{"input": "waveform_16khz", "arch": "jasper", "kernel_size": 5, "init": "kaiming_normal", "beta2": 0.95, "max_precond_dim": 1536, "merge_dims": true, "max_grad_norm": 1.0, "lr_schedule": "cosine", "weight_decay": 0.2}
Rows from block 5, named by matrix and row number. Rows with one number belong to one channel. Each number is 50 + 12 x the weight over its row's rms, rounded and kept within 0 to 99. All counts start at 0. After the name is the row's rms in percent of the matrix's.
# convs0: first width-5 conv (model.blocks.5.convs.0.weight, 192x192x5), inputs 88-109, a 5 kernel for each
# convs1: second width-5 conv (model.blocks.5.convs.1.weight, 192x192x5, transposed), outputs 88-109, a 5 kernel for each
convs0.146 099:47 44 42 40 50 51 42 68 56 12 59 42 34 42 52 60 39 46 37 31 60 56 57 51 52 58 50 53 55 39 37 62 48 52 62 42 53 49 60 47 53 34 45 51 36 49 53 51 61 32 59 71 48 60 62 39 43 55 52 59 38 56 50 53 56 70 44 52 70 42 36 65 60 45 43 60 57 58 25 40 53 39 50 56 27 58 38 58 66 24 46 46 78 46 53 59 72 55 77 61 58 40 44 49 69 54 62 58 30 54
convs1.146 099:63 42 47 50 51 78 48 38 45 52 59 56 46 42 67 49 40 35 47 59 56 51 47 54 61 59 50 35 43 78 59 57 70 57 59 67 58 66 44 39 42 33 41 75 54 54 52 65 60 38 50 34 54 31 53 32 21 60 60 64 36 54 36 52 40 43 37 53 53 39 53 50 55 41 47 45 58 65 68 63 48 42 47 40 43 59 59 57 38 50 44 49 33 39 58 68 40 45 52 48 73 50 49 65 50 60 42 71 68 49
convs0.147 097:43 59 69 38 47 47 62 64 46 51 48 53 62 72 79 57 39 29 48 45 54 46 51 52 33 26 71 52 55 60 48 67 53 65 47 66 50 59 30 31 48 38 47 56 52 53 25 49 47 43 49 45 40 48 25 68 52 32 40 57 47 62 64 71 62 48 38 38 45 70 53 59 64 63 60 59 45 46 41 73 33 29 54 53 50 39 47 36 45 67 34 48 50 44 60 28 38 66 53 46 38 38 43 35 45 48 60 49 62 36
convs1.147 106:49 58 45 41 44 69 68 45 53 46 54 66 59 72 61 28 46 53 41 31 50 59 45 43 54 33 51 47 52 64 52 36 50 25 61 62 59 55 56 53 59 68 69 67 58 17 39 31 49 26 56 39 67 45 72 54 53 62 56 73 38 39 54 38 45 65 49 33 50 30 40 58 52 56 52 46 46 50 41 42 59 52 59 59 58 21 41 67 44 43 46 44 47 39 57 52 61 36 56 70 33 45 46 37 41 52 38 37 47 61
convs0.148 101:60 58 52 44 49 26 56 27 43 41 71 45 49 56 64 69 53 37 58 51 69 75 62 54 55 63 54 57 57 34 29 61 32 50 50 49 48 56 49 47 50 31 61 57 63 59 44 49 34 21 31 35 72 59 58 40 66 58 59 42 49 22 51 57 56 52 53 51 38 63 26 52 49 59 40 40 45 67 50 47 55 30 50 45 35 23 26 43 48 61 65 59 45 37 51 41 45 37 29 63 66 39 49 63 31 54 65 41 50 53
convs1.148 095:46 51 52 31 51 45 33 45 36 45 44 42 53 59 54 42 48 48 44 33 53 49 53 42 73 88 55 57 43 50 56 49 41 22 49 54 50 60 39 29 26 54 55 56 41 59 58 53 51 53 49 52 46 52 44 81 55 66 53 75 40 60 46 55 54 30 58 55 33 39 61 50 44 71 60 54 66 54 66 72 63 36 48 42 42 35 37 56 51 37 33 54 61 44 48 49 39 28 54 54 55 55 48 53 34 25 45 37 45 64
convs0.149 103:48 52 47 32 61 51 47 43 35 35 53 81 59 53 42 53 52 46 35 24 61 58 42 57 48 61 55 31 34 46 56 46 46 58 47 43 47 68 46 54 47 61 50 59 79 49 51 41 53 64 64 51 42 50 34 31 49 49 44 42 44 59 48 44 49 53 67 58 59 45 35 49 44 60 54 41 32 41 59 61 57 58 54 21 39 60 49 61 56 54 58 56 75 30 37 53 51 52 67 27 60 53 53 42 53 43 49 67 53 52
convs1.149 102:59 51 46 74 64 35 49 66 55 53 35 63 64 44 57 67 44 38 51 51 52 39 64 44 67 54 71 52 36 43 45 50 49 45 58 63 65 46 57 67 49 51 74 44 60 68 51 44 38 65 57 63 71 84 58 53 49 44 38 51 50 51 49 50 48 51 50 53 54 45 61 60 42 52 58 52 62 58 45 33 61 65 65 68 64 33 40 34 54 38 61 54 64 42 44 41 35 50 62 49 44 31 49 48 59 26 55 53 55 53
convs0.150 093:70 55 41 35 55 46 60 57 68 46 43 47 50 45 73 40 64 61 83 35 39 55 58 36 55 49 46 43 36 35 64 44 54 63 40 63 58 54 48 71 60 68 46 54 39 16 41 41 53 42 53 66 51 51 46 37 31 49 37 68 61 62 46 56 44 17 34 52 45 60 59 63 53 48 48 41 46 58 36 57 44 32 45 27 52 76 55 56 44 56 28 52 45 36 58 46 51 57 47 47 37 72 74 41 66 50 54 65 70 36
convs1.150 101:64 56 60 63 23 64 35 41 37 53 53 69 62 47 69 45 31 54 66 45 45 52 51 45 41 62 52 46 56 59 56 52 26 34 49 50 57 59 49 68 69 68 58 60 54 34 64 64 45 48 56 41 30 56 37 53 54 62 49 49 55 72 48 55 78 41 62 38 65 47 52 58 37 46 50 65 78 49 50 63 66 74 49 44 42 60 37 60 41 37 39 47 55 51 67 70 53 49 48 52 33 33 49 50 63 56 50 24 35 42
convs0.151 099:47 44 75 54 67 09 44 54 64 41 68 55 66 52 41 43 49 52 59 61 47 36 68 60 52 46 40 56 50 57 44 54 65 38 52 39 44 34 44 57 48 47 56 48 49 49 39 60 57 49 50 40 54 48 54 31 52 44 50 60 43 40 55 56 68 54 46 55 39 52 37 55 65 43 36 61 68 55 49 41 79 39 36 41 51 55 54 64 63 42 40 30 54 55 23 55 46 54 33 42 63 69 45 48 35 28 65 25 48 27
convs1.151 098:42 63 45 36 51 47 47 37 57 52 41 31 47 82 36 52 63 63 59 66 63 47 46 72 46 60 28 40 59 45 37 49 66 57 34 25 42 76 57 63 26 48 41 50 69 63 36 49 46 45 39 60 68 64 39 33 36 31 44 61 48 56 46 62 56 52 40 48 50 61 53 43 52 46 50 49 45 44 61 37 66 62 65 53 75 43 43 49 51 60 86 58 54 32 50 48 57 55 63 44 48 51 56 49 49 44 42 51 55 61
convs0.152 111:69 61 45 60 47 29 44 56 53 76 47 48 56 33 65 76 39 44 57 56 43 51 69 62 36 31 32 25 62 35 31 61 55 56 50 42 41 54 71 85 48 62 37 19 64 63 62 50 41 40 57 59 43 54 52 45 46 57 52 31 52 37 65 62 42 57 31 27 24 57 48 47 66 53 50 47 60 42 42 43 49 52 50 53 53 42 62 39 56 45 41 40 66 51 43 66 60 70 63 56 56 46 58 62 48 34 50 60 67 46
convs1.152 102:45 24 54 56 36 18 18 43 51 54 32 48 47 42 44 52 44 46 52 27 38 46 69 51 39 41 52 59 64 48 46 36 33 39 62 50 66 54 46 40 64 70 50 61 34 35 53 51 54 65 54 50 49 58 58 68 62 39 53 55 51 43 48 51 58 73 84 53 58 56 33 50 42 51 64 63 51 49 52 62 54 51 40 47 61 62 42 44 44 65 67 53 54 61 54 48 41 48 50 55 39 52 58 44 50 59 40 47 45 46
convs0.153 100:56 57 46 64 47 43 70 62 72 50 35 49 60 37 47 57 58 46 41 69 48 40 47 57 53 48 50 50 65 59 37 71 37 40 47 47 24 61 68 57 43 71 49 49 23 62 71 43 56 36 63 72 45 67 58 44 63 61 55 56 31 37 37 21 44 48 55 60 49 38 37 56 48 49 32 58 60 69 61 57 53 48 50 62 34 60 29 53 48 37 55 38 47 54 43 48 55 51 30 38 60 39 52 56 51 61 53 34 48 56
convs1.153 103:68 53 50 42 54 71 63 41 72 35 41 64 53 52 67 53 50 50 53 29 53 48 60 44 55 66 58 53 54 67 50 49 57 73 62 47 38 44 54 57 37 26 28 50 55 58 47 55 41 36 52 39 67 76 73 44 44 46 37 63 50 54 28 52 46 47 67 36 51 56 26 52 64 52 52 51 42 45 40 39 52 44 49 53 53 44 51 56 74 49 47 56 52 59 40 55 57 63 59 57 41 37 43 50 63 55 49 58 53 38
convs0.154 099:30 45 51 53 50 56 42 48 65 64 50 48 32 33 47 59 61 33 31 57 69 38 46 51 51 44 51 67 72 36 42 50 42 63 57 65 47 44 41 54 46 61 45 33 47 65 50 55 56 72 44 65 30 53 48 46 47 40 48 29 50 43 57 57 49 60 62 43 56 72 48 67 61 57 65 46 17 29 53 44 51 52 38 37 40 50 58 42 54 55 64 49 58 51 49 54 79 50 53 30 55 48 56 36 44 56 53 54 42 50
convs1.154 106:63 56 47 47 42 51 46 39 48 69 28 41 74 63 61 51 54 38 29 61 39 46 53 64 49 57 56 66 38 53 46 67 55 40 44 61 57 60 75 48 69 54 37 37 47 47 54 46 54 39 42 38 44 51 59 43 57 62 39 64 58 49 51 69 62 44 35 44 35 66 53 33 53 25 58 57 51 61 56 34 63 51 48 50 44 48 60 60 51 66 53 71 51 55 64 70 52 29 40 44 31 49 63 46 55 38 43 29 49 46
convs0.155 098:59 64 47 44 67 62 44 65 57 46 45 49 53 42 31 42 55 60 38 70 48 36 42 52 33 48 55 62 63 33 65 37 42 22 49 36 45 41 37 56 57 67 49 69 43 69 63 40 49 64 65 38 48 50 26 29 34 38 61 64 51 58 49 57 46 36 58 59 39 59 48 46 30 47 32 35 24 43 51 68 60 53 26 58 36 35 56 51 57 43 54 39 55 54 33 65 55 44 68 57 47 62 67 64 73 38 73 52 46 57
convs1.155 094:50 66 52 77 48 43 53 58 58 52 35 29 42 58 70 42 47 42 57 59 35 31 38 45 48 64 39 50 47 62 35 26 50 59 26 57 54 52 37 60 55 40 34 59 41 27 54 71 63 41 52 42 41 56 48 21 29 25 47 66 61 57 60 41 44 20 56 69 50 76 39 53 38 55 40 28 41 54 50 50 43 22 26 54 43 67 50 61 63 52 53 36 57 55 51 28 45 63 49 46 42 48 45 55 47 40 39 53 31 58
convs0.156 102:39 50 46 36 60 49 50 57 37 37 33 28 54 50 47 61 55 28 45 75 50 34 23 32 62 45 61 33 40 32 60 44 58 56 69 33 35 49 73 44 65 40 43 40 55 56 69 74 56 40 58 52 53 31 43 52 57 62 52 41 71 34 36 46 47 64 55 56 38 27 63 42 52 45 38 46 61 66 47 27 42 51 30 43 44 38 39 62 54 38 44 41 69 49 44 69 73 50 49 28 60 42 34 50 76 25 45 44 41 68
convs1.156 101:25 44 58 61 59 50 55 51 37 30 47 57 72 57 43 57 66 42 38 37 53 60 63 42 32 59 64 46 38 53 17 28 51 66 54 46 34 36 47 58 61 56 63 59 41 59 73 47 58 48 71 51 49 37 35 41 49 49 40 42 63 56 45 60 58 48 52 48 47 29 54 34 55 53 35 46 70 37 64 53 60 39 54 39 49 68 34 44 46 70 46 49 52 61 56 22 42 48 44 36 40 57 47 55 64 30 36 47 47 77
convs0.157 102:32 66 62 46 42 58 41 37 51 53 59 36 51 49 45 46 43 49 50 55 27 37 58 48 55 57 59 42 54 64 52 43 47 41 62 58 47 46 57 52 57 31 59 56 64 50 66 48 38 39 46 49 61 61 30 55 44 35 60 47 42 49 54 53 49 51 41 49 51 53 69 43 36 69 23 50 51 70 35 42 75 66 68 55 43 58 27 49 38 39 20 69 49 56 62 45 41 37 63 57 70 82 46 48 57 52 29 57 70 62
convs1.157 099:59 40 30 56 55 39 53 47 25 27 47 51 40 31 53 51 60 49 54 47 49 45 62 51 51 45 60 55 47 66 69 56 50 45 58 45 39 41 55 42 69 48 62 55 38 69 59 52 44 44 69 50 31 57 41 64 49 49 44 27 53 58 47 63 45 71 46 37 53 18 75 53 60 55 67 49 52 39 78 53 67 56 42 35 43 58 62 57 78 74 41 37 63 26 47 60 42 44 52 42 68 60 64 59 44 57 55 58 60 44
convs0.158 108:66 58 54 49 53 51 60 40 39 50 58 53 46 34 27 43 51 47 40 57 88 47 55 47 46 45 64 59 57 45 53 60 43 45 53 44 70 41 52 58 46 62 31 65 41 51 58 39 61 40 51 39 51 60 58 47 47 43 68 37 61 45 73 57 52 35 48 43 30 38 42 46 51 48 67 46 52 36 53 35 39 53 50 59 61 50 48 41 53 38 59 52 42 59 60 64 54 29 42 62 42 36 48 67 52 53 45 22 40 58
convs1.158 100:69 48 63 54 64 51 55 72 36 62 78 58 50 46 57 61 57 65 58 67 48 59 49 49 30 49 60 42 60 68 67 67 55 45 57 56 49 54 64 46 43 38 69 47 61 46 57 63 72 43 27 43 64 64 62 37 59 65 77 56 52 44 38 64 38 34 55 65 63 51 43 55 46 47 37 44 56 46 42 60 46 63 40 58 48 48 50 73 46 35 40 44 57 59 45 33 45 74 52 62 50 43 71 43 59 50 49 31 53 52
convs0.159 095:39 61 40 53 66 64 42 38 57 54 49 54 55 55 40 50 33 44 50 48 44 62 49 47 44 81 32 48 64 56 43 40 45 42 47 51 58 60 61 45 34 63 43 53 61 49 44 44 44 30 38 49 49 41 49 48 67 46 40 59 38 49 46 51 55 55 46 57 65 79 55 29 36 66 61 66 38 55 50 48 40 40 33 41 82 44 55 53 44 43 69 67 61 53 55 48 45 33 49 56 69 50 42 44 78 63 48 59 50 52
convs1.159 093:34 58 75 57 55 51 40 74 49 36 41 44 66 44 52 54 34 60 47 35 51 55 38 54 51 48 32 35 70 63 66 53 49 50 42 49 46 68 41 72 26 52 59 39 62 52 40 55 56 43 45 47 53 56 47 40 40 68 57 36 70 37 44 68 53 23 64 48 48 47 43 40 60 38 39 56 64 37 56 68 38 65 61 78 80 60 51 28 56 47 33 44 51 42 46 50 39 71 55 48 33 57 61 81 49 35 45 54 55 67
convs0.160 105:46 19 40 57 47 42 57 42 48 26 45 27 42 37 43 53 44 48 66 67 58 46 34 46 45 46 49 36 46 34 43 40 56 52 54 35 62 61 29 62 44 43 62 58 49 51 35 47 44 53 61 50 60 60 43 74 53 42 61 51 49 62 59 52 55 56 72 41 51 51 57 56 52 50 41 61 60 62 35 47 27 26 23 27 47 39 38 52 59 61 39 58 56 66 49 38 53 54 45 47 36 50 72 58 56 52 54 43 44 47
convs1.160 103:60 59 39 49 32 77 61 51 52 66 58 37 25 28 48 37 35 55 64 68 42 67 50 54 49 53 41 58 63 43 52 48 56 63 55 49 54 45 48 74 39 56 52 71 59 60 57 60 47 58 70 56 54 55 71 50 28 62 56 48 37 31 29 39 67 49 69 72 42 40 41 65 38 54 39 58 49 47 53 52 23 54 53 66 67 61 44 50 58 65 41 33 42 57 35 68 67 46 55 60 57 62 44 42 64 75 68 55 69 31
convs0.161 104:31 42 58 58 32 40 48 34 54 24 43 52 60 31 45 34 35 51 54 51 81 44 60 59 22 34 36 70 58 42 61 53 42 41 31 50 56 40 65 57 49 53 46 63 24 51 49 51 61 48 58 45 69 44 51 33 46 65 62 41 72 49 56 41 50 37 52 52 61 61 50 50 53 42 40 58 54 46 47 58 44 48 26 47 54 62 56 54 34 51 50 52 73 62 59 52 39 63 78 65 70 56 40 44 44 50 55 46 32 41
convs1.161 096:65 32 39 51 52 59 57 63 78 57 33 67 47 37 35 59 37 50 44 59 55 59 61 53 34 32 42 46 40 45 69 46 58 42 26 39 56 50 54 54 49 61 49 33 44 61 45 50 43 33 39 51 64 46 59 51 44 51 56 56 45 37 56 39 38 47 55 69 56 46 59 53 68 55 55 42 31 33 42 37 58 61 55 59 43 68 56 54 70 50 44 34 47 58 51 40 44 41 51 47 57 40 58 62 59 33 63 49 58 64
convs0.162 106:40 37 85 56 40 32 22 53 62 55 60 50 51 59 47 76 50 53 37 62 53 54 43 42 35 60 50 59 71 65 45 50 53 57 45 38 41 52 37 68 62 54 58 37 46 45 38 59 55 45 40 65 56 53 43 68 36 55 60 46 60 39 35 62 40 58 52 62 45 69 57 43 43 43 63 46 64 33 53 55 47 57 57 41 41 49 47 51 37 46 35 42 54 46 54 66 56 64 41 54 63 44 42 46 41 37 52 57 43 55
convs1.162 113:73 69 45 57 41 51 49 56 71 66 29 35 52 37 30 44 65 69 46 46 53 47 66 31 35 60 57 57 47 51 36 51 43 54 63 46 47 61 69 74 35 51 38 54 56 52 54 47 54 37 34 39 47 60 55 48 44 51 51 50 34 55 57 35 50 26 44 54 63 48 19 46 46 50 72 58 46 62 46 55 57 58 45 41 53 58 34 73 59 47 49 66 52 53 45 25 50 53 46 50 52 71 45 50 55 42 30 63 52 56
convs0.163 100:77 50 55 32 35 64 53 46 39 40 53 41 39 65 61 36 52 33 57 45 45 54 57 64 61 49 58 59 38 41 59 55 64 53 58 61 54 40 54 36 46 60 33 44 66 45 58 43 53 62 82 44 56 36 33 43 55 55 35 36 39 50 40 54 57 25 62 65 68 54 48 65 45 42 30 47 51 42 59 44 39 40 50 57 61 70 48 45 58 50 58 59 48 37 39 54 40 54 46 51 40 37 68 73 58 23 60 28 33 65
convs1.163 101:74 73 55 45 65 61 58 70 53 62 53 56 63 55 45 51 44 43 57 55 50 44 40 50 50 48 37 52 40 66 46 51 42 51 65 63 60 61 44 44 43 45 40 24 53 36 56 67 53 80 30 45 43 45 30 22 65 49 66 77 25 50 51 48 60 47 62 55 45 41 36 51 42 34 45 43 31 48 48 31 38 52 65 51 61 41 42 39 36 37 55 54 46 49 45 44 59 53 55 46 60 60 41 65 52 50 63 68 53 66
convs0.164 102:51 47 39 38 52 47 65 72 49 29 54 43 48 52 69 62 57 49 38 61 63 62 72 44 22 41 44 40 40 56 51 51 36 63 49 63 65 53 52 66 39 35 31 56 52 60 46 22 38 71 57 33 71 46 53 49 55 46 54 34 52 61 54 78 44 67 45 43 38 49 32 38 57 54 37 59 65 47 48 36 27 48 43 50 61 67 42 33 29 50 26 44 24 20 72 43 65 52 51 59 52 46 40 37 24 74 59 38 42 45
convs1.164 100:20 52 65 44 34 54 51 39 36 39 68 58 42 53 48 45 58 58 46 46 53 53 47 38 51 70 46 62 64 50 51 56 62 57 46 50 70 50 60 51 52 51 59 51 26 13 42 34 40 55 44 35 42 57 50 56 47 41 36 44 59 61 47 29 42 57 59 38 39 56 61 56 54 56 56 58 37 52 37 45 59 36 50 39 62 39 56 44 56 54 49 59 58 47 51 53 39 63 35 44 53 49 60 45 51 30 25 30 30 42
convs0.165 098:44 44 38 52 46 45 43 26 60 80 67 37 46 39 58 20 48 47 52 59 39 62 44 47 59 34 56 52 34 44 60 68 59 72 44 66 49 48 61 47 44 57 62 62 56 63 50 53 51 54 63 56 48 49 46 78 53 44 64 58 51 61 55 55 45 43 69 30 38 30 58 60 34 36 71 55 53 46 38 63 77 56 67 28 53 31 60 45 50 58 75 41 45 56 50 35 51 54 44 57 42 56 50 61 41 41 54 52 54 48
convs1.165 100:46 63 37 58 31 52 45 41 68 39 46 44 52 64 40 31 28 50 32 55 49 32 49 41 92 40 50 41 69 51 55 32 52 34 54 71 60 44 42 62 34 37 35 40 74 56 79 37 43 48 56 37 43 42 49 58 55 61 40 54 43 57 58 85 58 75 59 48 36 48 34 52 54 25 47 51 53 28 47 70 57 65 62 57 46 77 48 42 58 55 51 54 29 63 36 42 49 54 47 84 51 40 56 62 52 50 48 39 39 64
convs0.166 098:39 41 41 48 71 65 50 52 68 43 77 41 61 28 55 56 48 45 50 57 35 37 50 56 49 60 64 47 45 42 64 41 29 50 22 39 44 62 46 49 37 59 64 42 40 48 55 61 54 60 48 36 47 39 40 50 61 31 53 66 50 46 46 50 34 65 39 47 48 48 42 46 36 34 50 71 55 61 62 57 52 74 62 50 46 52 50 74 40 44 63 48 51 34 69 34 51 66 46 40 53 45 58 48 56 42 37 74 58 47
convs1.166 102:50 62 72 52 53 38 60 40 42 44 79 33 58 66 68 65 54 55 59 40 65 56 42 40 71 67 58 45 50 53 29 49 48 35 59 25 50 49 62 44 54 42 47 51 46 46 41 61 55 78 76 64 56 53 64 57 44 67 39 52 59 69 39 38 50 81 49 50 40 47 42 40 49 58 70 58 31 39 62 42 72 58 40 29 58 47 58 45 53 69 50 74 56 47 37 43 61 37 53 51 28 27 38 40 44 66 25 50 50 63
convs0.167 108:57 37 46 56 68 32 24 46 36 28 73 41 31 49 46 44 61 47 44 62 23 46 53 58 59 44 44 52 53 52 44 49 49 55 70 45 55 46 39 33 43 65 55 55 53 40 42 34 53 39 56 36 64 53 45 71 40 38 48 40 44 41 49 69 77 61 54 52 61 51 53 41 59 41 26 34 62 59 56 62 46 52 66 57 41 44 45 52 54 62 65 43 58 40 56 43 27 41 55 40 40 49 48 60 49 38 42 69 35 42
convs1.167 112:50 47 49 44 53 46 47 43 59 52 51 49 69 38 41 33 40 61 41 48 44 52 46 33 28 69 57 57 40 43 41 55 45 50 47 42 38 47 44 64 58 53 51 61 69 62 32 41 49 50 61 47 47 41 55 66 68 52 37 46 47 59 47 65 71 66 69 35 36 56 82 55 34 40 51 24 44 39 55 45 68 61 53 52 51 61 50 47 63 51 50 60 29 61 59 56 52 47 30 19 61 60 49 62 73 37 54 43 57 38
convs0.168 101:49 28 61 49 50 32 57 49 51 60 28 40 37 60 56 21 39 26 34 72 39 59 59 38 56 26 43 46 73 50 44 30 38 55 48 43 57 56 63 56 46 49 56 59 49 50 40 54 50 38 64 48 43 47 53 30 50 42 61 34 59 70 63 45 60 44 66 57 61 69 71 73 56 32 53 43 52 40 45 25 54 68 54 41 51 74 52 49 20 57 66 56 41 62 37 55 66 44 58 43 54 50 48 52 44 45 55 53 37 61
convs1.168 099:28 56 74 61 54 59 51 53 75 61 27 37 37 47 46 72 57 53 42 58 23 42 32 55 42 53 48 69 64 42 40 51 55 49 48 24 49 32 52 57 52 26 51 55 52 73 57 50 46 50 69 55 46 50 43 21 28 46 39 59 44 66 59 34 37 36 52 44 56 68 49 62 37 52 34 43 64 56 28 36 50 44 45 44 53 65 52 40 58 60 76 55 47 45 57 45 55 39 53 62 63 35 41 49 30 56 77 69 57 34
convs0.169 097:49 37 61 48 53 65 36 71 29 57 52 52 58 30 54 67 30 50 56 70 09 56 34 30 60 50 50 31 45 49 43 48 67 62 61 45 46 59 26 41 35 64 49 61 34 56 62 49 63 54 47 44 35 64 72 48 33 49 45 37 43 58 58 35 41 77 45 65 55 42 79 38 47 35 43 35 47 39 40 21 54 50 20 46 52 36 35 60 52 55 39 45 55 23 50 55 63 70 57 35 46 41 47 48 70 53 34 40 51 56
convs1.169 101:40 58 52 52 53 46 44 48 50 45 44 64 53 47 82 61 29 51 62 56 28 47 48 64 73 48 41 61 65 48 44 65 45 33 44 37 61 46 66 40 64 30 50 36 21 65 55 69 57 62 39 49 46 60 45 22 38 45 43 59 49 62 51 48 63 60 42 47 69 43 44 52 56 57 64 74 43 37 36 34 63 51 48 39 41 47 53 58 46 52 42 71 31 49 48 45 46 52 59 61 63 66 40 63 44 18 51 64 45 37
convs0.170 103:75 64 70 50 47 66 43 46 34 41 67 55 52 25 41 30 54 43 59 40 52 46 55 61 38 53 50 50 40 60 54 59 41 34 52 41 54 53 58 46 49 63 34 45 43 64 53 29 37 51 70 61 52 58 64 42 77 66 60 65 36 39 48 56 56 59 48 60 59 69 50 40 37 55 28 24 35 41 51 71 42 40 44 62 48 40 61 26 42 61 62 59 76 55 30 48 50 62 50 43 37 66 58 54 29 51 54 41 53 68
convs1.170 095:54 59 60 55 50 66 50 55 53 26 44 46 27 58 64 38 67 55 37 59 70 57 38 28 33 69 64 37 40 32 40 47 48 49 45 42 47 66 49 64 54 72 50 43 51 61 63 74 75 36 33 56 61 41 29 22 47 36 28 54 45 38 40 54 73 33 40 46 58 65 59 45 39 40 54 40 37 59 53 38 64 48 55 18 45 32 38 68 49 54 66 35 41 51 63 36 58 46 62 60 41 45 61 41 56 20 37 42 67 56
convs0.171 094:56 46 60 41 42 35 58 73 48 71 62 56 44 46 50 55 52 34 43 47 65 49 35 34 42 46 44 42 68 52 71 56 40 46 59 66 55 51 51 31 34 35 41 50 51 51 70 56 42 38 70 35 62 54 53 50 55 53 62 44 49 36 58 47 52 54 60 55 73 78 43 35 35 47 56 54 61 45 49 51 75 58 45 51 57 81 70 60 63 40 28 65 33 43 46 51 42 51 34 37 53 48 45 44 60 37 39 60 40 42
convs1.171 097:52 44 53 40 58 49 54 32 44 72 65 55 44 46 37 48 66 52 63 58 48 57 45 66 40 64 44 64 55 55 57 42 58 36 63 49 32 54 49 45 23 49 47 32 57 41 47 34 44 53 49 47 41 42 37 32 40 63 60 56 46 32 38 68 59 59 39 53 38 47 62 53 46 68 62 61 48 42 55 46 41 60 45 46 41 44 41 53 75 27 52 53 48 46 44 36 51 53 64 60 66 44 56 51 54 47 73 62 55 65
convs0.172 103:65 40 51 29 59 28 39 58 72 29 49 72 63 47 52 35 52 41 41 15 53 49 60 52 50 53 69 53 52 42 60 43 68 55 74 64 64 57 69 37 53 61 57 52 59 49 43 36 63 61 72 63 45 38 63 41 70 82 61 50 66 48 61 49 35 60 52 37 40 45 57 66 44 62 42 69 57 70 54 65 53 55 45 70 46 36 52 53 75 68 40 62 58 43 40 45 37 57 56 77 37 57 37 53 48 45 40 44 71 53
convs1.172 101:57 67 57 46 37 48 55 51 52 53 51 38 42 38 26 55 45 54 62 71 34 32 38 56 49 30 54 45 56 45 41 57 49 48 38 55 39 37 60 52 41 46 41 55 59 68 62 50 45 35 29 39 49 42 60 28 35 18 51 37 76 47 40 52 59 52 52 69 60 64 43 47 46 54 47 31 27 36 55 44 29 41 61 42 46 43 44 43 32 66 63 55 41 71 66 41 57 60 49 45 58 63 70 45 47 51 20 32 52 48
convs0.173 100:51 66 57 40 32 71 54 67 36 44 57 46 56 46 57 46 45 47 42 36 68 55 48 48 32 61 69 69 49 64 50 38 52 48 50 55 47 55 64 46 61 41 43 28 41 46 49 57 36 22 66 43 54 57 36 40 43 51 50 43 61 49 60 36 78 54 59 56 50 41 24 33 40 63 57 62 38 65 48 59 50 39 37 47 50 56 18 47 57 71 62 67 61 57 48 72 76 63 51 57 40 47 38 45 59 34 42 48 65 56
convs1.173 100:71 69 45 52 66 46 57 51 30 58 57 53 57 61 53 54 38 45 51 31 76 50 57 63 53 60 48 52 40 56 56 59 49 43 47 62 39 69 59 46 33 66 63 35 25 40 50 60 62 43 44 59 40 55 46 51 64 61 69 50 36 55 56 46 42 61 49 50 45 36 37 49 52 67 46 33 50 39 41 53 61 45 51 71 48 42 42 43 45 62 48 45 61 50 60 39 54 40 41 59 56 43 56 49 47 57 39 61 58 47
convs0.174 100:49 43 53 41 38 62 53 42 58 54 67 58 56 24 63 53 58 50 43 51 47 59 41 63 58 35 50 43 24 39 57 48 63 58 40 51 42 55 77 42 65 36 32 58 34 46 57 56 50 58 44 33 54 61 70 54 52 58 64 50 49 51 52 52 47 34 40 60 46 68 49 42 45 60 48 61 49 67 49 55 40 35 49 51 34 53 41 45 34 41 10 43 36 60 54 36 43 65 51 60 56 50 42 56 48 36 49 59 59 57
convs1.174 105:66 51 42 29 36 53 57 38 36 50 34 57 45 23 45 19 54 53 33 56 37 45 64 43 43 40 41 53 55 45 46 39 42 52 41 52 43 52 54 49 42 35 54 53 55 59 57 55 52 30 50 58 46 53 68 59 28 43 45 38 40 71 58 63 42 44 51 56 38 75 58 51 41 60 73 62 43 44 47 40 61 59 61 57 55 48 61 67 47 33 61 63 54 58 49 56 48 33 55 74 54 54 55 37 51 65 37 57 75 39
convs0.175 098:46 62 40 52 50 44 40 29 43 52 58 48 37 48 37 65 64 56 28 44 34 42 48 49 58 72 63 63 39 81 46 40 45 49 46 35 68 52 55 60 36 59 36 36 73 64 49 51 40 55 64 56 39 40 70 58 46 42 57 72 59 39 40 50 66 55 63 49 55 47 43 41 62 47 57 68 30 37 56 55 57 70 60 55 31 66 60 63 17 49 39 36 41 60 66 33 39 63 43 62 73 34 53 40 58 56 51 65 36 37
convs1.175 097:47 46 63 37 42 49 70 55 49 59 45 51 62 37 60 12 18 42 62 41 50 52 38 70 35 62 29 35 54 44 46 47 56 53 57 52 62 38 41 58 27 50 45 54 57 48 47 39 57 52 52 38 46 68 31 53 47 50 47 44 47 55 60 47 36 48 60 45 68 73 54 44 43 75 43 47 46 53 49 56 32 51 75 55 46 64 76 44 46 15 55 48 56 61 44 46 71 46 32 57 61 52 55 65 50 77 54 46 53 37
convs0.176 106:42 44 35 45 42 46 36 40 42 47 63 50 58 35 69 40 16 53 66 70 65 45 45 52 54 28 51 51 36 47 36 28 47 64 36 65 60 65 32 50 52 41 38 40 37 54 45 66 70 24 57 46 45 45 42 46 73 51 50 59 60 55 39 58 27 75 61 53 41 52 45 52 66 56 59 57 57 49 41 31 31 46 70 58 42 63 46 48 47 42 43 71 43 66 56 55 49 45 76 79 49 57 36 54 57 52 45 60 77 42
convs1.176 104:53 65 51 44 67 32 60 58 57 57 45 47 22 86 60 49 49 51 57 80 54 59 35 46 54 57 65 46 36 61 55 55 45 64 49 39 58 41 46 69 49 47 61 53 34 51 51 44 51 41 52 48 55 58 69 61 43 48 43 47 55 61 61 22 19 50 66 43 44 63 70 64 54 56 50 58 71 69 39 54 59 52 44 70 67 65 63 43 63 45 47 43 53 50 49 40 22 51 75 72 51 38 34 36 43 69 45 58 37 52